{
  "model": "multi-label image tagger",
  "train_examples": 203450,
  "image_size": 32,
  "horizontal_flip": true,
  "hidden_act": "relu",
  "stem": "deep",
  "optimizer": "normuon",
  "epochs": 10.4,
  "final_lr_fraction": 0.05
}
Rows from block 2, named by matrix and row number. Rows with one number belong to one channel. Each number is 128 + 24 x the weight over the matrix's rms, rounded and kept within 0 to 255. All counts start at 0. Numbers have three digits each.
# convs1: first pointwise conv (model.blocks.2.convs.1.weight, 192x96x1x1), inputs 0-95
# convs3: second pointwise conv (model.blocks.2.convs.3.weight, 192x192x1x1, transposed), outputs 0-63
convs1.0:116127094153105127144151143096153140134097096109086156115160125153126114147105103094088110137133193090134105089122092161148165176129167196106135142117134130135100134128096110099124148129148142140080104111122135109172099116139134106141121102074150143108134098137183118137086106113123126116
convs1.1:132153108168124123143080162127157142167144072107164173138144149106083097119172063122212132118151072139153134120131108118088125119124128108145111122114129123144146149125123131126132139116130109126163144185139103095120149146131125123116085098133133134143145104143116124121139108159148137175
convs1.2:143166100169117094122159103139169095133141156174134135110113148132123156168154126138088117127119106144099115176129102162126146139132091134136113075125126107061094133109099096152142113135133074125107112107139117119128160120118107114123116140136140153127118157058150137160124096116128149094
convs1.4:115096105145181077115132110118105133123136157111119124117180125196141115137144127141099101118110171127145096126103140075157135145140126127146114143194151096108166137113121120134096148124120138110130135133108120142152130144156111173089144082121145101170145117137151111169131120129174108169
convs1.5:122132152152122125100166124150083169087144094121130141118117084194081097114189124162121137097138104162109138158136134126146103123177178139107128145158118093115066122113094108123132129138136098123121130136118084118097130170189124125088097092104159138118121139130100120132104128121132121132
convs1.6:115108106160141114122116132131123154119147159114130125124132168131120139116148129116141113141136119165168090109129123136192128110155140153158066167121126119127146158150152132112070154112150110122147128119133103108143154121094168162115118090104137168112125068096143065164092122104125115127
convs1.7:076119145153069136071135136114129117150127145108163097099136132149180110130126124096115119166150124161127116127155100104148121116118138168159124117130165147108118139105114118114096133090143110123101141099114141136146148148156101136133157120110175157104138143152127106103110121127089148166
convs1.8:108129097182094118099146128130109108106164115131116118095178098193085126131175125090098093167115132174066143132114096088138154101154111105125120130130098091125122133143151110105103136124146149119118149118143152096142091110170120130114136150133141149113157117121128121147153118124121138135
convs1.9:108126123070124120166145150134149111116066143155100039133133105097158144120127120153156108136108121142142153100127132087149116150161160172121213114129118120116092141141108149108100135160138114141095140138142186163161115126108132103126181125109124087149096077125079079090146133120160146116
convs1.10:130141126099137155132143112146150105123160113099168134145120111154115129086132139103084142092145156084122179108117149150055134137110090138097144123147122140140119118161094141139100151131118099144077121107116095114119109129112123139115134135116121111183118141058130090125125139136146134129
convs1.11:076154117055159125155122135159149136106140102124156134140141148157133112114117116166148115133154121168151186109151145080132111131108118114090115107124116117111125133118144130137166153136149134118188170151138147146109154153111165131137123075089088132133107093128139112121164142134130158114
convs1.12:152141167141151146113138154111095099149114102138131131113123090113104129132124155122121108141136093156145124134151148139120123109126128110093125135150108105159166125152135145100162126129129194143151132162179109131093127133129112111089092113137131160151122112092130141134105125108154159188
convs1.13:084172103089138114151133139121116141093147128144140133143147153166125141162136104140142137100128131126138147112110120129140102063147128125150112130104057114159083103119154080126136104103122174119103123096093117122100142109169125116113123088148114120115128114134129159112154130103128093119
convs1.14:183114113117128148159106101118109109140139129191152143133081119130139161083135149123109133122119154100085117094105101185131135128100126102155122162118118173136156130121109108165154079181114132116145133132139140136122090123145155153128115130130134113149140097124093102059099103079120153087
convs1.15:095136156129153136134142107068155143099117158106104097163109145123118132142150132141116168126117117059166132173109108153114126147112113108140161156122089142185162147106143113139119046122083152131144127130134113135136095146105106131115151116150119135136150130143125159106105126119150089096
convs1.16:146140151110102109113105089144087135132120124177125083147154150173114138139133121122112154125156137119117174114139151106129150077130116131100124154129144144102101152116078128138103131128112108156123148084131126132148175119142155092128121110112087130108094149113114120101125112106168145121
convs1.17:153141123097116124111098128143120125131152124143114127149142125155117140123149132146103173143157122092134067137106139215073133133106127105121142103130138126128128172122104109109130159142117101145160076125184137136093143146151167130138136122134151159086128106132100120079145142168154133136
convs1.18:124137121140090175145141153136129167091093163123163104095132128102125135121114122161141132121143124153129127086166132179138093131151133126123110091167083099106129097151095103165124114173080125124145144161092169131119103119166082108117140137142134136136138134120121106153154129151131143126
convs1.19:147141112138136136130122176110131077145109152097128150109133089133117114140106155141143115163119118112104138129175102095124136077085092150097083078172136133159116159144116131136138124105129169159137112147132142118095152116175117158090114078186164093092147106130164136154129148158145145175
convs1.20:121116152114113105170123175127107093118094131169156109168142134144126155144164142104068107099084125153107097150154091109151092108158119106117099120156123131130145097118113168147109120148131125153118137142168141109140120150128112171123133146124128142151152122120113156112115148115178116137
convs1.21:156147124135101142128152114130100086114120143122106144142123118138159165124157123155111163108096134107163128111149118138102139132143129159107105158151165132144120119106153191108152120143116158148133095131120109093148154094165143183099119161127183116097112114092190110105163107161109094111
convs1.22:132112110082156141120125097144141108142117157075108117193154158132158166138132150116144085103142104185108162124138144121145150132176110132092101104143135120119163100139145092137107127152138145139142095136148141124111124143155140122102154175118115133118129099116141121136115106129104139114
convs1.23:126172161114110132155145132150120107132123102155117121107124102128160082103130166115130128143152091154169111133088120125119094092178095101117136114139155128078110124150115154129115131125141172070111111161085126118091137123148131118163148109129116105134101130118119127109095107115162134216
convs1.24:109101144148132113155105150143092138092149144113090115134110126114115116116150104122130128155134188110121143153123148111172115091144146133129108140118119119100104114101147119168066103154113122122125135083137134124137135116149152189101127131123131103105053098118158111144141166113153090124
convs1.25:133123104154152147106157100104127172126153122139131125117125123143134110047105149132139108129127125153161121169126163115106122172157143113151113173161124092153132130138118184118147145129141147110122142110126150122155137134088178134099153117136161164115148090148150133109150096106142112092
convs1.26:121152105093113104137128141155132124094114112134122142155099125115111133099130160086143111156137089092121187116102118124146107142143128121094112070099077133142157161081115106114141162123168098153118144083151148099120131099115161174122180160131147133107128124068109152109128137142154119152
convs1.27:110135119130124143131113150092154143114147112115145132106149096156086086140111103147144135125175119122145154088121144134121129144148115083108109086115098174159129091109163109133155122086156147129105128087131132076082173119133130150048132125136136125109096157151101114114120136122138109136
convs1.28:121095152128115167122127122153148117126138127127102157135143153100147152114096127118100118145134138115153120111104182110128176109145165146116130099103132092113161138113120156157103167173145127130120110133152174112091131158106149117127101147131090083128144119170091142126111134120132152105
convs1.30:122112103116163109150126103132144134142105104110119130115147159103125128142094133162118171114120118142112159150143088141142138124118108160116116101140153100111124107083106144142133122111113115110118139101157116102152168117123152175172113118118132104141143110123076119131087118053110104080
convs1.31:096132131104074155167148137123146135117143117184123133163139086122154178139145113107115169056119112114153139162141108104112100103168144161117084068113143130130126154106125194128144103165120124100134126112134117160165153130118118078160113168115092096175145133171138121114148140121115160138
convs1.32:153163104092142124149127139112093111125157109073153143125147155113145094150121143129115172136163101133156108138129147123117103132160109150118138164139141162126080086130143148096150177153138136112127126117163122071146150141140138124136142113136128120184141102166140113129100127108117115156
convs1.33:131103167129142102128139139116114119192136164135145105115144083122122106132090157113102134175079136137125157096151120159135158150148121183108167119123100114158124093112165132125156116125104174096121148151174142141095138095149125131123132128113132169103137118137118119105101162169160134120
convs1.34:156157093134116121134165134146116157115093144139136159135081077139141118092146122108116131130153100160138091102128145137109087105078099118122129127133167045110138121114081104116116087113136133136138125171123111144112115143172076122107132171148200115124161148149151110123141108054186107121
convs1.35:120111097145160101134109130119116151147136141107118133144117139117119095186114109119148118145114113133149140137143135166142133139124140117132175157144155100144143153169116098145110134143139126086127122147126147023186125113139123120131144126137116144132180129152144159122157119127140088116
convs1.36:104150157132068092107140125122125154111111149146162086145079146124145101147116164140125132140120197139153115131073093094126145158122130093140143111128100093136149114126112145141140118112133151087144150162122134141123113085066104161132138146110134115109112137156100136145116103131161118125
convs1.37:149135133125117154123181125155113146128127143129141140140120143140128103168146119126139147124083119104087153107086117142141130052123112141130126107140138130110090139108134153172122096106092128162115125153098116107129113136101100116127168107123142113121180116153093108147114137104157138129
convs1.38:138107067158129091146099116099103141095144158149146167164095121151138138139111135108127095141161104122141154165149126180167120120119128149128121135104115137132118112140149120092136125128106108161117113131135120116185099123130154135156136154150137104134098142087122060164088120107110102166
convs1.39:134102165106107151132149130135163154117149117131155137184099088175143086139111155115140119129149115138133148134154155094142127065133123176125147116140107092115149161166134100109158138130152107150149109111141099106129139106137128121132126134143084128140093117137136095112090131110162160151
convs1.40:112128148142142100167110129132154142158131110129174100128131115117098130173132114130170150120168116081166156153134094128154106126133115136084100122128132190122107119152137158128141066132140136138107143136183133150118101130134106081126095139121136125108085121077153109136078100145189171152
convs1.41:129202102132128156165111173134097134100134149118121134090197131119139122123090140099155146097145130131159064102134147161142122142085142125146103152123099166128130103160165178099145121108112122149121134156152127126144146126136089172126132163160155142139136135119103083149142127088142149082
convs1.42:137143116116120130135127127107113083155138125108096152120129124148117109200148109117125164135133138154115136146095127151098141138131129127108123121130117109153137147142182080133148128122106151150107083097146107143115168128083130113117094117141121138121137080143119123197098121148142102113
convs1.43:145142152162185140160150134140104159116110162173145155145133153163099121126135138162134116076124142155078088092093111127134107125113119071131136121176135077111123099163119155107122140099108113118161149102131069086126170131107117142150142093124070162131162108110137098161136114120160132207
convs1.44:071143123163106143112143169103144135163164110120118150071158099122160128128114124104116078092097121131140120106118149117135099108182138135142125103134105142129118176128104145132108113128140127194096138110138136103156131141126106128134151118142174077117147078117169144113134120089135138137
convs1.46:113179126118120150118089152145125094125124147152160166130154160154089148135139127118105123140090092086137163130142121124126133143122148116116115123151108199132171083105128135093102142185145134157106127078115107112080160121112115119109135097102161158153158164154109128144126108122117111098
convs1.47:098132124113136112132098118153138138124144141130118093130116095142101130116165128142149129143151123080116093134168105107120126106104133139138122143137140102152140134165097099103144161168146114130114151113145147145161125076166100102139081106144168053072134131123128113120128132146116084102
convs1.48:114109132130131124188120147098128114135115150100184150118151150149122105119135117122105140115121128113102112123088114078138176138127106093187163124147126176128137097117109113102126171138093106089103088106108112159120135149168146160150109132141163138147141146109114153132123135124132121155
convs1.49:127124150122131100118141144130162143110042124124155151107172131140134092189145129111085095169095149100078143123124127157163117099140110116134157123137115174116120124082126148100162142116091135154136163157113144126137077144136126114103135108130172138160133104110134067132126146145139153137
convs1.50:155104079113113116126141127134103112125088128104136144101213130132168163112148150141084116097119132103053121158115123121233145145134143108134099166118090118137129112181086121115148109145114140127140104101127149104087095153109086128103095107109121153145086082163172102151176109147123174100
convs1.51:162129105132125126155150136129151138139161102111141103099155114119121161189112168150100104111102145125112182166100117113134107165132140121142097135142150117112145170175159136175088114144128117123093143098121152140093108136136130126159123118130043129134145113169110111112137160127102131121
convs1.53:178140151113148111135146109114080125117172126131145127132144133162100112104139143152106139146122117135118146195123098133083157137087140112108125133099141128094120132154137114132146173124162161118135119115108116116117137147115146104118166164148089133129153155069093075118174144152133135121
convs1.54:140131152092150099141120166125098152120146097131085084088078110138119128132100129104131110140130102135123102139093131101134143090133116125209124130111108123146109123137099166092162143155077100148119095107114117116158126098086113151140139097145130106124130123123124150148152124135114150143
convs1.55:105118132053126094159113146074118121129091136123143099106142137099146140112150146158094123115147131175112122101162170149170118122157137150102086135143132145113111122162163127115130150111144173120146100129129125166125151152101141158130134116122152166124172111172084108116093115121130129138
convs1.56:130121125137110153163163117158142155160149109099125131113148107091104138143208133152113085125138104114124132112151149135139120143115122127129100173114095132139118110079154147128155120169132139142108106173132117124128145108162151146144111130113129121124145123114137110144119153106110100113
convs1.58:136139128138120145112097113160118112159088170091116141135135147116143110136113114126131124115120151151132108141127203102160159140133131117126159126152173121141157149143119117097122132077124123148094106103148102125125188134142136113100066125089124106103190165148148144127130115101159101149
convs1.59:128113118123162119153137131094110119101111093147102139145100162102118127127103105144151122113105149110158123108137092103130177115092118129170117153130093093130109095085137098111166139135097094112130134119126094098139188126120134154125101097140128141155087137068133127137136146100154150129
convs1.60:154111114224124116137163168125145144129189126120116112142154103134140108171088130104138079129095126050139118137095168133111120156106118174146143134130153147108136157129105124108136083141170122151077123136107106118166152159119093126113110152137159128135131113138167105114139147149080173113
convs1.61:135126093173145098106105078112122115150135156127138119112127126117127084146118132080108116167107115098061150174089129106133128145157106128153123092164108136106175126101080209128091128074152126179111141180113128127115147136149120092088099190119187150162096126147087174102124169165101124146
convs1.62:153125159098118149141096140116117119126108147131124086166128107112133105098188149173092112145101092100125154119113120132139113133139131136135082109167162111129114101132111124106135165153113119135103107152126134147111154107115111214123157131118139126141153112121134128116123102164091140112
convs1.63:113145134112162128122162149100147117152171124099135100146126126142078105108189094134149123132151138108118136127147100142102100095140160159120144131141136125113120166128122092113124116157105160090126096142149184099140092131149125125113117096118110149147106115093143125144163121130162100142
convs1.64:134162164128128122123138144159161115137048154147129091109120140149110086143115113101136085118173148160112140083146109106153176099134109071111123121118116179125136116123138119130100105104129091102137108135097110136099076163187116121136140139095130132068130111112167105164096137118157137150
convs1.65:137105067124138171125168125144135089114137133149149140101181117177159178144098147128181137120155168112115149098115170158060154142129139152117093110120113114121116078138112132136157122156108111132121133171130145146146093127138132158104139134110120154126113138115155129132115152076109145102
convs1.66:150157150123110118138089116116145131128160202124142119153113115119115146128194111169132096157139169094085150143148099116145154127071100105135149186088126133101087160143119065151157129110086126143132108114143137146136111140143134098152144125137114141135145120170090127154131104155152132094
convs1.68:119131106114111154155134136157101124162120163080133149092110144087149166169073121098113152125126125146130155135147124133156172131114135175125128109112158124161083108092100143179155124133134096151176115154111129087154124139107134101147126144124148127131073131171120140151122124140097155106
convs1.69:122129131128135166134068060130189161123089132172141146130137144145127133093123109171114090119128127107146084120141112097139108137195190187136134156131144142143114136107113145117132114126118095138130155116137162160114139104102166123125110098111107161123124136116150107103114120116136129077
convs1.70:121124112185180123111136123131137130126086125150145112147115079133102129086118132106117127141120155129099107161108117104137115130103130107156101015125106107117135125150117144147095118137122147103094146168112109121077133128101124107147094148132165130138142138128096136107157167080154163155
convs1.71:148117139116114078150150151118121147200113136144211099120096135110153119111127152109102119171115146129118136113135133112104118122138135115154082163149124107086151133119149127138131129120116136127146115076136115193137128120118127100138125122132130101143122112087136137112132120138108124105
convs1.72:128131126101128096114107095142147120143132149146104119158127122121159165119127143152134097113155113154130140097174151094134102112095120093115112167110132129070191135151142116105124175134131106138149129168105129157093133142118157112165110098119147148153098126109152147127139139095166151081
convs1.73:088167157184138107095124129133124138130148135105108142201125159143123111088078113136062143063130164143097165145115088070142132145173095157121157142152171110125128128127124151157141094104118140149146141130157138088177123126143149084173108155140125139072151159129107110126149118121135128098
convs1.74:129171154157110117122145140170121164164132113107155136157120135143163104130107112112115159095137101093103124147094135118172120112131116167108125124139116175091133148143147110146122109130132130087112111127130106116134112121127123169127139137108129113135188136136080101145152094091131112124
convs1.75:143135159122122146192124143131131130092129065150084138158095152156123136123116146162146134089140128109146124133134115124118144168103150099100142149116152149127127102105101142094125119158159120094117119121164134154098090156141123188146143153121129122118111166164192088086151109169123124124
convs1.76:089099126080167143142097106141115128110134131135154122147133124123149116098131127142131110141114127112133118110193118102138081097154097162092134124096108139121083143160101151116138121097156130095112151119111072135161116117121152095111108120059136157081112140099076118158150143168129129146
convs1.77:115121161120166161099093178129129126129111197116103143119138151159129103109114147150160104159134115124124118134170124130171109132167134131143122127123131163142129161101114119135121166126095133126160094111113156153151095108122119129127161113132137152148135089119114102129123146081108155126
convs1.78:130125124121131125153105102140146135134142101110137161100118128089116116127122100119161128054074112155178112102100097120109137095128108123157140108080116141121163148159107192093109145142126129175170160153103128114126157117095143129127089119135152138126147114166124081148134087121145148120
convs1.79:098123119151142105109112109163133148132147098098114120105118125143120172149152152149124121152140108133138091148145125116120135208135140088138123122130142055154145156120085143112166118111135132096117128107155129153157117138143149114075109113125080156116144118109106142106152135164117102100
convs1.80:117155089072151099126121124154128146151173135141114101183143188105153122138146169165113133145125142162111130135174151125150109146119146125117148120119141136093138135142127120142141151088134121120146144180075086139103149107105089096102148139163145160130119107117144100145136150197143131126
convs1.81:115091135140085087131117155129116129113142124112148136095140119115133148174148157149148146129137096135146133201114097084125118133131146160119109126141107119164135105072110174152139110072129138096126132127106123119184173154158099111135127124144157062186135136102117139172131115103104159147
convs1.82:129137098135102152113098145133161116121152102135109118141087099132118113100123142103147104102097150131119106186156112139119140159191134131144174096092140122106147146135115178175114092143113141119151169139168148125131127134140115098134183157142143118129117106165105116104141124168108116133
convs1.83:146100145134129143137148106151135127130140167139115145139157091168108140142040113087128149131110136125078180077101170158111113122144133145113135094126140137100145104109179120156129122142141152106111130121073167114069150127129145081082117140148143152090130154118127093138101144137125118133
convs1.84:136119126114104171098108105142145126153164149088140099117118112109127142166107111099140136117155158089114120099161126112130085162124127135112111153128083133127136157140127118095136145098146172109136099162120118124133161127109092164132090111171094112147098145079133116119136103138150161115
convs1.85:153114174115148119164133099164110141073146099092162128060147182141093180058141101184135146181163133146101098116138118147185121107130154131174083157118110077134138145074105105136108109167108096111083128094147145135089129105138121104108102139134098159142109098136120114137155139102115132130
convs3.0:139118096136127151127121159134160124146140142114155131141146112126117116079118113142161146136169127095137131186134104125118140114129165150152154127109136134130151156123110154098156127118162164
convs3.1:097154127119166130130148122199179109135097152120079181148105145101118135148112127159096151166167153168141105124102152123124131142147180121116097115104136132110094152199076117111117131154120147
convs3.2:152124117158083138128067184153109143133148137135061152142129107120141171143118142112152166099143109139155160142081150093091089145165133102159099144155175153073113117130150111021027115127132144
convs3.4:165109155113162138138152165130151152150169150144113115108116134097150110117094143105024113122103137137168135135129130094135137162117122166145099119124085115147117137154096103110173174123102153
convs3.5:188133171152110113146115131159145148080140115134119125144129120117107060066101101107178139156126147107135105123149182097092177132123154131084179144153154106140114122142130142147126146144153170
convs3.6:142127120129160152149124095100192140170158115146141157112151098084107112121174129128128116162152159167127177127136124121165148161162112098105169129122139162112146111150074158133157157118081121
convs3.7:132141066138139100155167142157080146099142172149107133143134126131117128155124122084113143130120102123138109155113098158099163172147136100134133138146117150151084138145155148152132124119133096
convs3.8:078154172109160149121143172137163148130166179124147137140145112156126117154138106139105129169093124145100145137162148132121152117154098153134116135096138107141134124115148149142122121159142122
convs3.9:118130106131100107106112128214103167164064141187097146140125123116148101118121121154141149113097124089116161151117172103124099157113121076121097141131166093134113117134086102114097130109141101
convs3.10:145126105125126133097124154131148132089114083151147118101121164186153126133111094116153108109127105135109119128138134099114152187125120141135146067151093151136110137125120144150119120128140099
convs3.11:119104181117136091139128168154145149143118225134114118096083124136088146129140103080102135151132107096103089166168105127154144142095130128133120137115122100117138109126203129128128134127171136
convs3.12:131153094110136124155134082054122125121095120156102135137126132126133153173133144119132143116113122125111115138116139121156137125104172092055130126142109116092093139119163103160109118108116105
convs3.13:120121163145113127152129108111106128114171119148142144097107096117182128123112159080099132166107114109128128145102106112141109094117129123114115133163138119132119082113138154121110103145118149
convs3.14:113125074145081106106103093135136198110165091172114099137140143123146119137148103129111136102117109106133113130103165088108100145127120074130137099114130152128137085104093145122116130133105098
convs3.15:173135147119127127128173114110131120114145171090136155130150110125126133140116119144115114137126129137143162136122141139157156133150119133143105133135148164127104125163142135143119149124153149
convs3.16:117126169143159118118125106131126154133128123090143125121101111132126149154108124143167118141107140113094155155122141151131099161097129093129114133128144116141072090124098128143110107099145105
convs3.17:113119120132146127125140147123182123076126151157128080143125115131140132121127102086124156147097117158159168097107123125135135116120146114154157133149156073148155108131175131132119159133165150
convs3.18:084071137146165102125168127170134105155112123084101135105111095124137140125126147088123147122126151146119123142146119186167175135164147123130074121162139162138132158141148156163147111149130140
convs3.19:132138135138118124130103085118131130161110107112154141075111095116124126131111179124133112132161147127140097110132115106159120117126117152136122141145131138123134112160122139180162125098122132
convs3.20:130118155179163135096131098111118091158127121148089124085132101113138087130125142118139139130136115116129137148083131125128105129116153084144136128115114137147093147086158153098112118156077146
convs3.21:129122161157118114072154143119152141176112133129127130136143152122133130143124102135133080118112140129121138150138130150163156153176134152126141088103145105151155141126129124182134184119147112
convs3.22:119178110135109077093138118146112126145137159151137127161139155118141132073119086116097093147124109112154110109164160136142123119128088083101133133105140151135139143146170120130113152152100136
convs3.23:136126148092145139124132115155155143134139128098111137148127099136136101073138139060132139124171127151125174142131113132132143191126113150145120120127097116137148136147129144075110119132139124
convs3.24:041068139070140119150176137103076083159139157133147131118130172162114137123149140118145097071141098127160150114105125132113068112161142106126098155077145180101143103136123125079101130142091116
convs3.25:138109136110101121115121139093152165141100124109144074134165118149125170127163112099089089120143114133161118167103171141146114144143116128133136110177133128143146077143134111045143149104102132
convs3.26:121135137104137139109119140154082126114134165131138126153123116121149115173148140147185123097168151134114133132136173126136158125085031101138114128133116134117132129140124112175127110113074134
convs3.27:138174097152136117161114092119119140134121115147147108104136180174130124145102178171150124138101128124120154114135093142101124184128122152137159139139120110131120147145131118139148132111115097
convs3.28:146131113104114085147143130158140160160144118119120085102131144126105109161100132123140153098146098142121099151148135145154106097116183166156136130132112145121137177121125114112145142119117099
convs3.30:161164182161137191123111135108150114112133113036159113149135114179143123109093147072138116163096157133147164158089099131097141094115117129111123147145087138138133111092138123108128138125175154
convs3.31:154125128102119152116160090111096122164080145132166150159085126102138124141120083098123107114126116149120128106177139119115125097126124092115110107161136154092147160100133110136154129115117111
convs3.32:135157130115146122137142038116127116160117130079150132134143111138150123136160133126161127051148142133194158139123136103161140111097155093085151112114141180110141161101174112175119097108120132
convs3.33:145128118157149148170103099185125120087160110165202059114119142134128106097108150132116141136130117100090114097160155127150150102126159164166147098150140083158128151144104111143170149108113085
convs3.34:114096160156130171149166153093115148131126145130125099152102107166126089102117159124104114103091146122161124158128110127121141122124133142110184121159105136128129109140140126141168153156114150
convs3.35:132164125163127154116139155109175114117181092114109126141121119152125104131169131098177152130166159124100172113145192124130134128158138123137123051114150141156128160126111161128140120133130134
convs3.36:124135091081113115089122118185147147121133120139148117113140102092118150118134173173088146117150115103138118120105103089104111088132102133082125111090077078134084100127136123087159137123097101
convs3.37:140133137133110114089107141089146119161095162088130147127100152110094116085113118150138147144190110146128111119140148141107118131119101154093130130065152132131094151170122098142137126108100127
convs3.38:141152163108163115111136117126130152110108147125116160165134109105118102113100092082118136128093093086127127096110105125116106170131113144142138139124122100113159139095142110136144114132156102
convs3.39:150077130126172130127131134144097123110147115124133149080101104097107159150100109144143170135118116102077162190108096120117135122152136123123118094139081143132134074158119121104120133106130108
convs3.40:163140162128084149118172091161124125134113117133128180155166134113096122112147144156123127104157128133141157111124141157139123111129120152115117125167113119032149102120134118081101135109101162
convs3.41:141115142124150117121128103106126075141116122155155138088112087085124147136089113170140143139131161159155133117141106143140147140108121149096163138134090093143131116124116131143110125102091111
convs3.42:112130127099155100132131132107100110159153125142116133121126071146165133132146092149139125136126073152117127147112157107120119150149133099146170116137153123124151102115145166187126175107117134
convs3.43:147160124174131106137140120117075112119082130162143143096126123118113110117123126162190103114157095166140108109129134099119106107115079141102108130127100119114085106134156120157098129140118099
convs3.44:147154113114119099168145106127117119159125127094144147123155143125156115092146115136103147148117134118116135119126114109121103094122139102162114122097135145148122126121086132139131113135135146
convs3.46:103144151153138145109108127120120146151151137163115108154139104188124131131128090158114139120142111098152104158120154131101152198157114144168138121125135086095151145134125121116138137108160151
convs3.47:146151125097133138109135145138082140107134090144088135119077146145116151139151101111086102101108101099135118170134177140151088132131136153129115145092121101121148136156081146143160143133143121
convs3.48:133116107120120135130127111139133100108131190109116173109182171117120133152121133119111168137148126105159088144138147164125156141123129106133145113157127124117069146113089131113152130135150139
convs3.49:100110130119088125147153148119126091105163150094092147123148157101105076136151118098140099128079102104100171143156181172125131127113135165123138090103098144106146102128117097127148154098140131
convs3.50:187147102133073136119140123109147126098156128129138094115145184163091141154113118137125113128125091197111106158187152105122071108140135146118125114057144139163182099129123135196129135172093131
convs3.51:148153126093152147116121127139173120106148087137137151111111099135137168126107150090141097098127141154114071110141117132111182164141143137107124130100126120132146155150155087098146140163124134
convs3.53:112136121139118155111182204107094155172101166122106149174117172120129142127129109150143085167085133130124144119133209112129122112137128116111149148134117116143180083127128118137104142148092086
convs3.54:139124148166089134148167086145119119145138150113137197128135066088122115155102153121145110149160107084107136127100098115144131139114127126134134128115089150122134125145114106098186095126100118
convs3.55:153125145160115121152159112136123116150120125126149142157151114086102134132127146162106157119111123159114134117101138141147126103140163151138141105141089155100136098117128137115171081154134161
convs3.56:129107134196121149106126124119124138173126127151131144170088138121103113149122147136138143134117143089140152124108122138134125136132112155134114116120130121151073102182169160107125176144150189
convs3.58:116109141129155142125158125102158152156107099109084152157131125124132135110163104074151138130079123147137194138136160135144142129143084141095152134111124109158131119099154103160070147109138042
convs3.59:104099132123177139138147139136107111112100113131127133127119094112128131166132109121131106131104126153109135161113142151115122128147130116143147156153133110134134116152065101139147112080110105
convs3.60:139181107164115102130145152136123128086139107120160145098125141102149130108132121027137087105154129136125143156108156139089113145122097142153121141094123081135165141134134129142136135149051130
convs3.61:106105123135143120101156158163118117123124124142148109122153140131140151153147132089132144103148125154105142137159185133117103118136103115132099113107171186137127140113136162106112129193146126
convs3.62:102112108107110127157145111117128129138103117131074130040114121100139138111135105137103076123143115155097118127119139107142114136146138126107112137134133118149117125125146174137105167134118137
convs3.63:111153153073130131100193150106131119107121103112173144118130113140089161119120088120091126141141124098160154135109169129139137120156151125180077101103147094101151149132101108135144149123103151
convs3.64:122133104103128127132164107129128132153132167178107146127105145138125140099157121129074134127134102114156103132106123107124126108132169157146129167143124143120112133122135133169109113133146165
convs3.65:098149121120149133142117154088136154125095152134125092085141151070132135131137094169114143176129137125128081125114097136131041084159135153119155110142126126142112124098139128168096153128111119
convs3.66:171154107094173112097173118155136114096144092120129125152136095109111123159124091105119093092111140098125106165175140110097102143135080131168133169106097134116108114135174153100145155193114137
convs3.68:121156109138169136124114092117121156125154094110109105136119148109149159145132118152175121082167098119104127114062140153131170146142128091126138158137125150114127114129150128121204148141112155
convs3.69:107123078115119134098157131106133140097117065150124122140190097152150131107198128117089097128097159109139106154124152115136142120121119130119122118134108130131160120164113133115124137138095112
convs3.70:115150131107147114110154071150132138092091147084131130110125157087168152158141142089105114052133128130076142150153146112139130140113127161147116162138186116113117144145158157192138142119132144
convs3.71:156084101123132092134125100144069066133092091130164140122138168114080087118137132122124126144060124134103136112136148124133107178106096138086123123133150145116084093160164110148150116100159090
convs3.72:133145097154157159123154073121116152136085175135118148116142100094134099138109158132126117109095121136134111090141114155123117146097109117136128113117111144128112156131142145110159135119132164
convs3.73:162111125097159107124119160169110084099164176105141128099119149165129106156181124086125087115105122114099129164132155093153068156110102124133103155175167165117160163113127150109143130121102097
convs3.74:111147081159117146103154120107100170121181086122135134100169145097170142143079114133109135132135125156151123139118131127157109105084136111134155133129140116144151097144126126119102190116145115
convs3.75:146139147118108144118123119118117117146128087114139161141106145142150120125109112120114103072140122112127175094137104130127113112139162148157151116125097093115132081133132132121092134105101095
convs3.76:141130130170121153111161097140144122132111103111145122105117119126117129152142080133133122138151113098181175104114136119140141101133110126149152136115140142112159141115106111118148122140113154
convs3.77:143109140100114141150110063110119139133096133107117134114084114093136125097148118124123126141123128136108137143148086143125146131132175118130081167112172155138103165149100142135133103181138144
convs3.78:093121160126153101118133138138145146130105093120067149137150133162129162133083130172162146147139088152121122143101112153135098169121130130127138124132104108099113165103108150123166129142137131
convs3.79:142096136119116104122152090155104121120124094168118169142047141087135118120139148123071139115091129075161115092103179146140108123126173122137138157098150108124173095111086117159144128118135133
convs3.80:135128123169164183116160117137137121081133137126090094088112126140150083145114132148149155112129155131129114100122155155117134135110135124104187115169170125115143157129106142102113146114140116
convs3.81:119091155165054124148143087148097156146092139151146118124136105101124117139137111149130164123134111120117105170137156135121154170150144094143101120141147109139144131124152136150125098137135125
convs3.82:129128109105136100122117176104155111162154110077155127148157136107121156101160114095106085109105143083142129137149109115106121136165162149133140145116123141133116117113143116100093138085167128
convs3.83:121132074133127115133116142141130096098110125117073113096103150131143133118119104196100174127149154127103140090082150106198137156185149121094147133135121131117149107104107116156147145152122149
convs3.84:151069106143140132118145136131110112110133131122123117113145116160153098101140167121142182115159152150141112095142160141143107114126161140106156150113127147119123159119169119099084072113115152
convs3.85:139122169148121163133135131134085158108133129105158148112130108153160115146142159102140131184133164128123115114188132172096162111162136108142164188127112136142173118108087094152120137121097154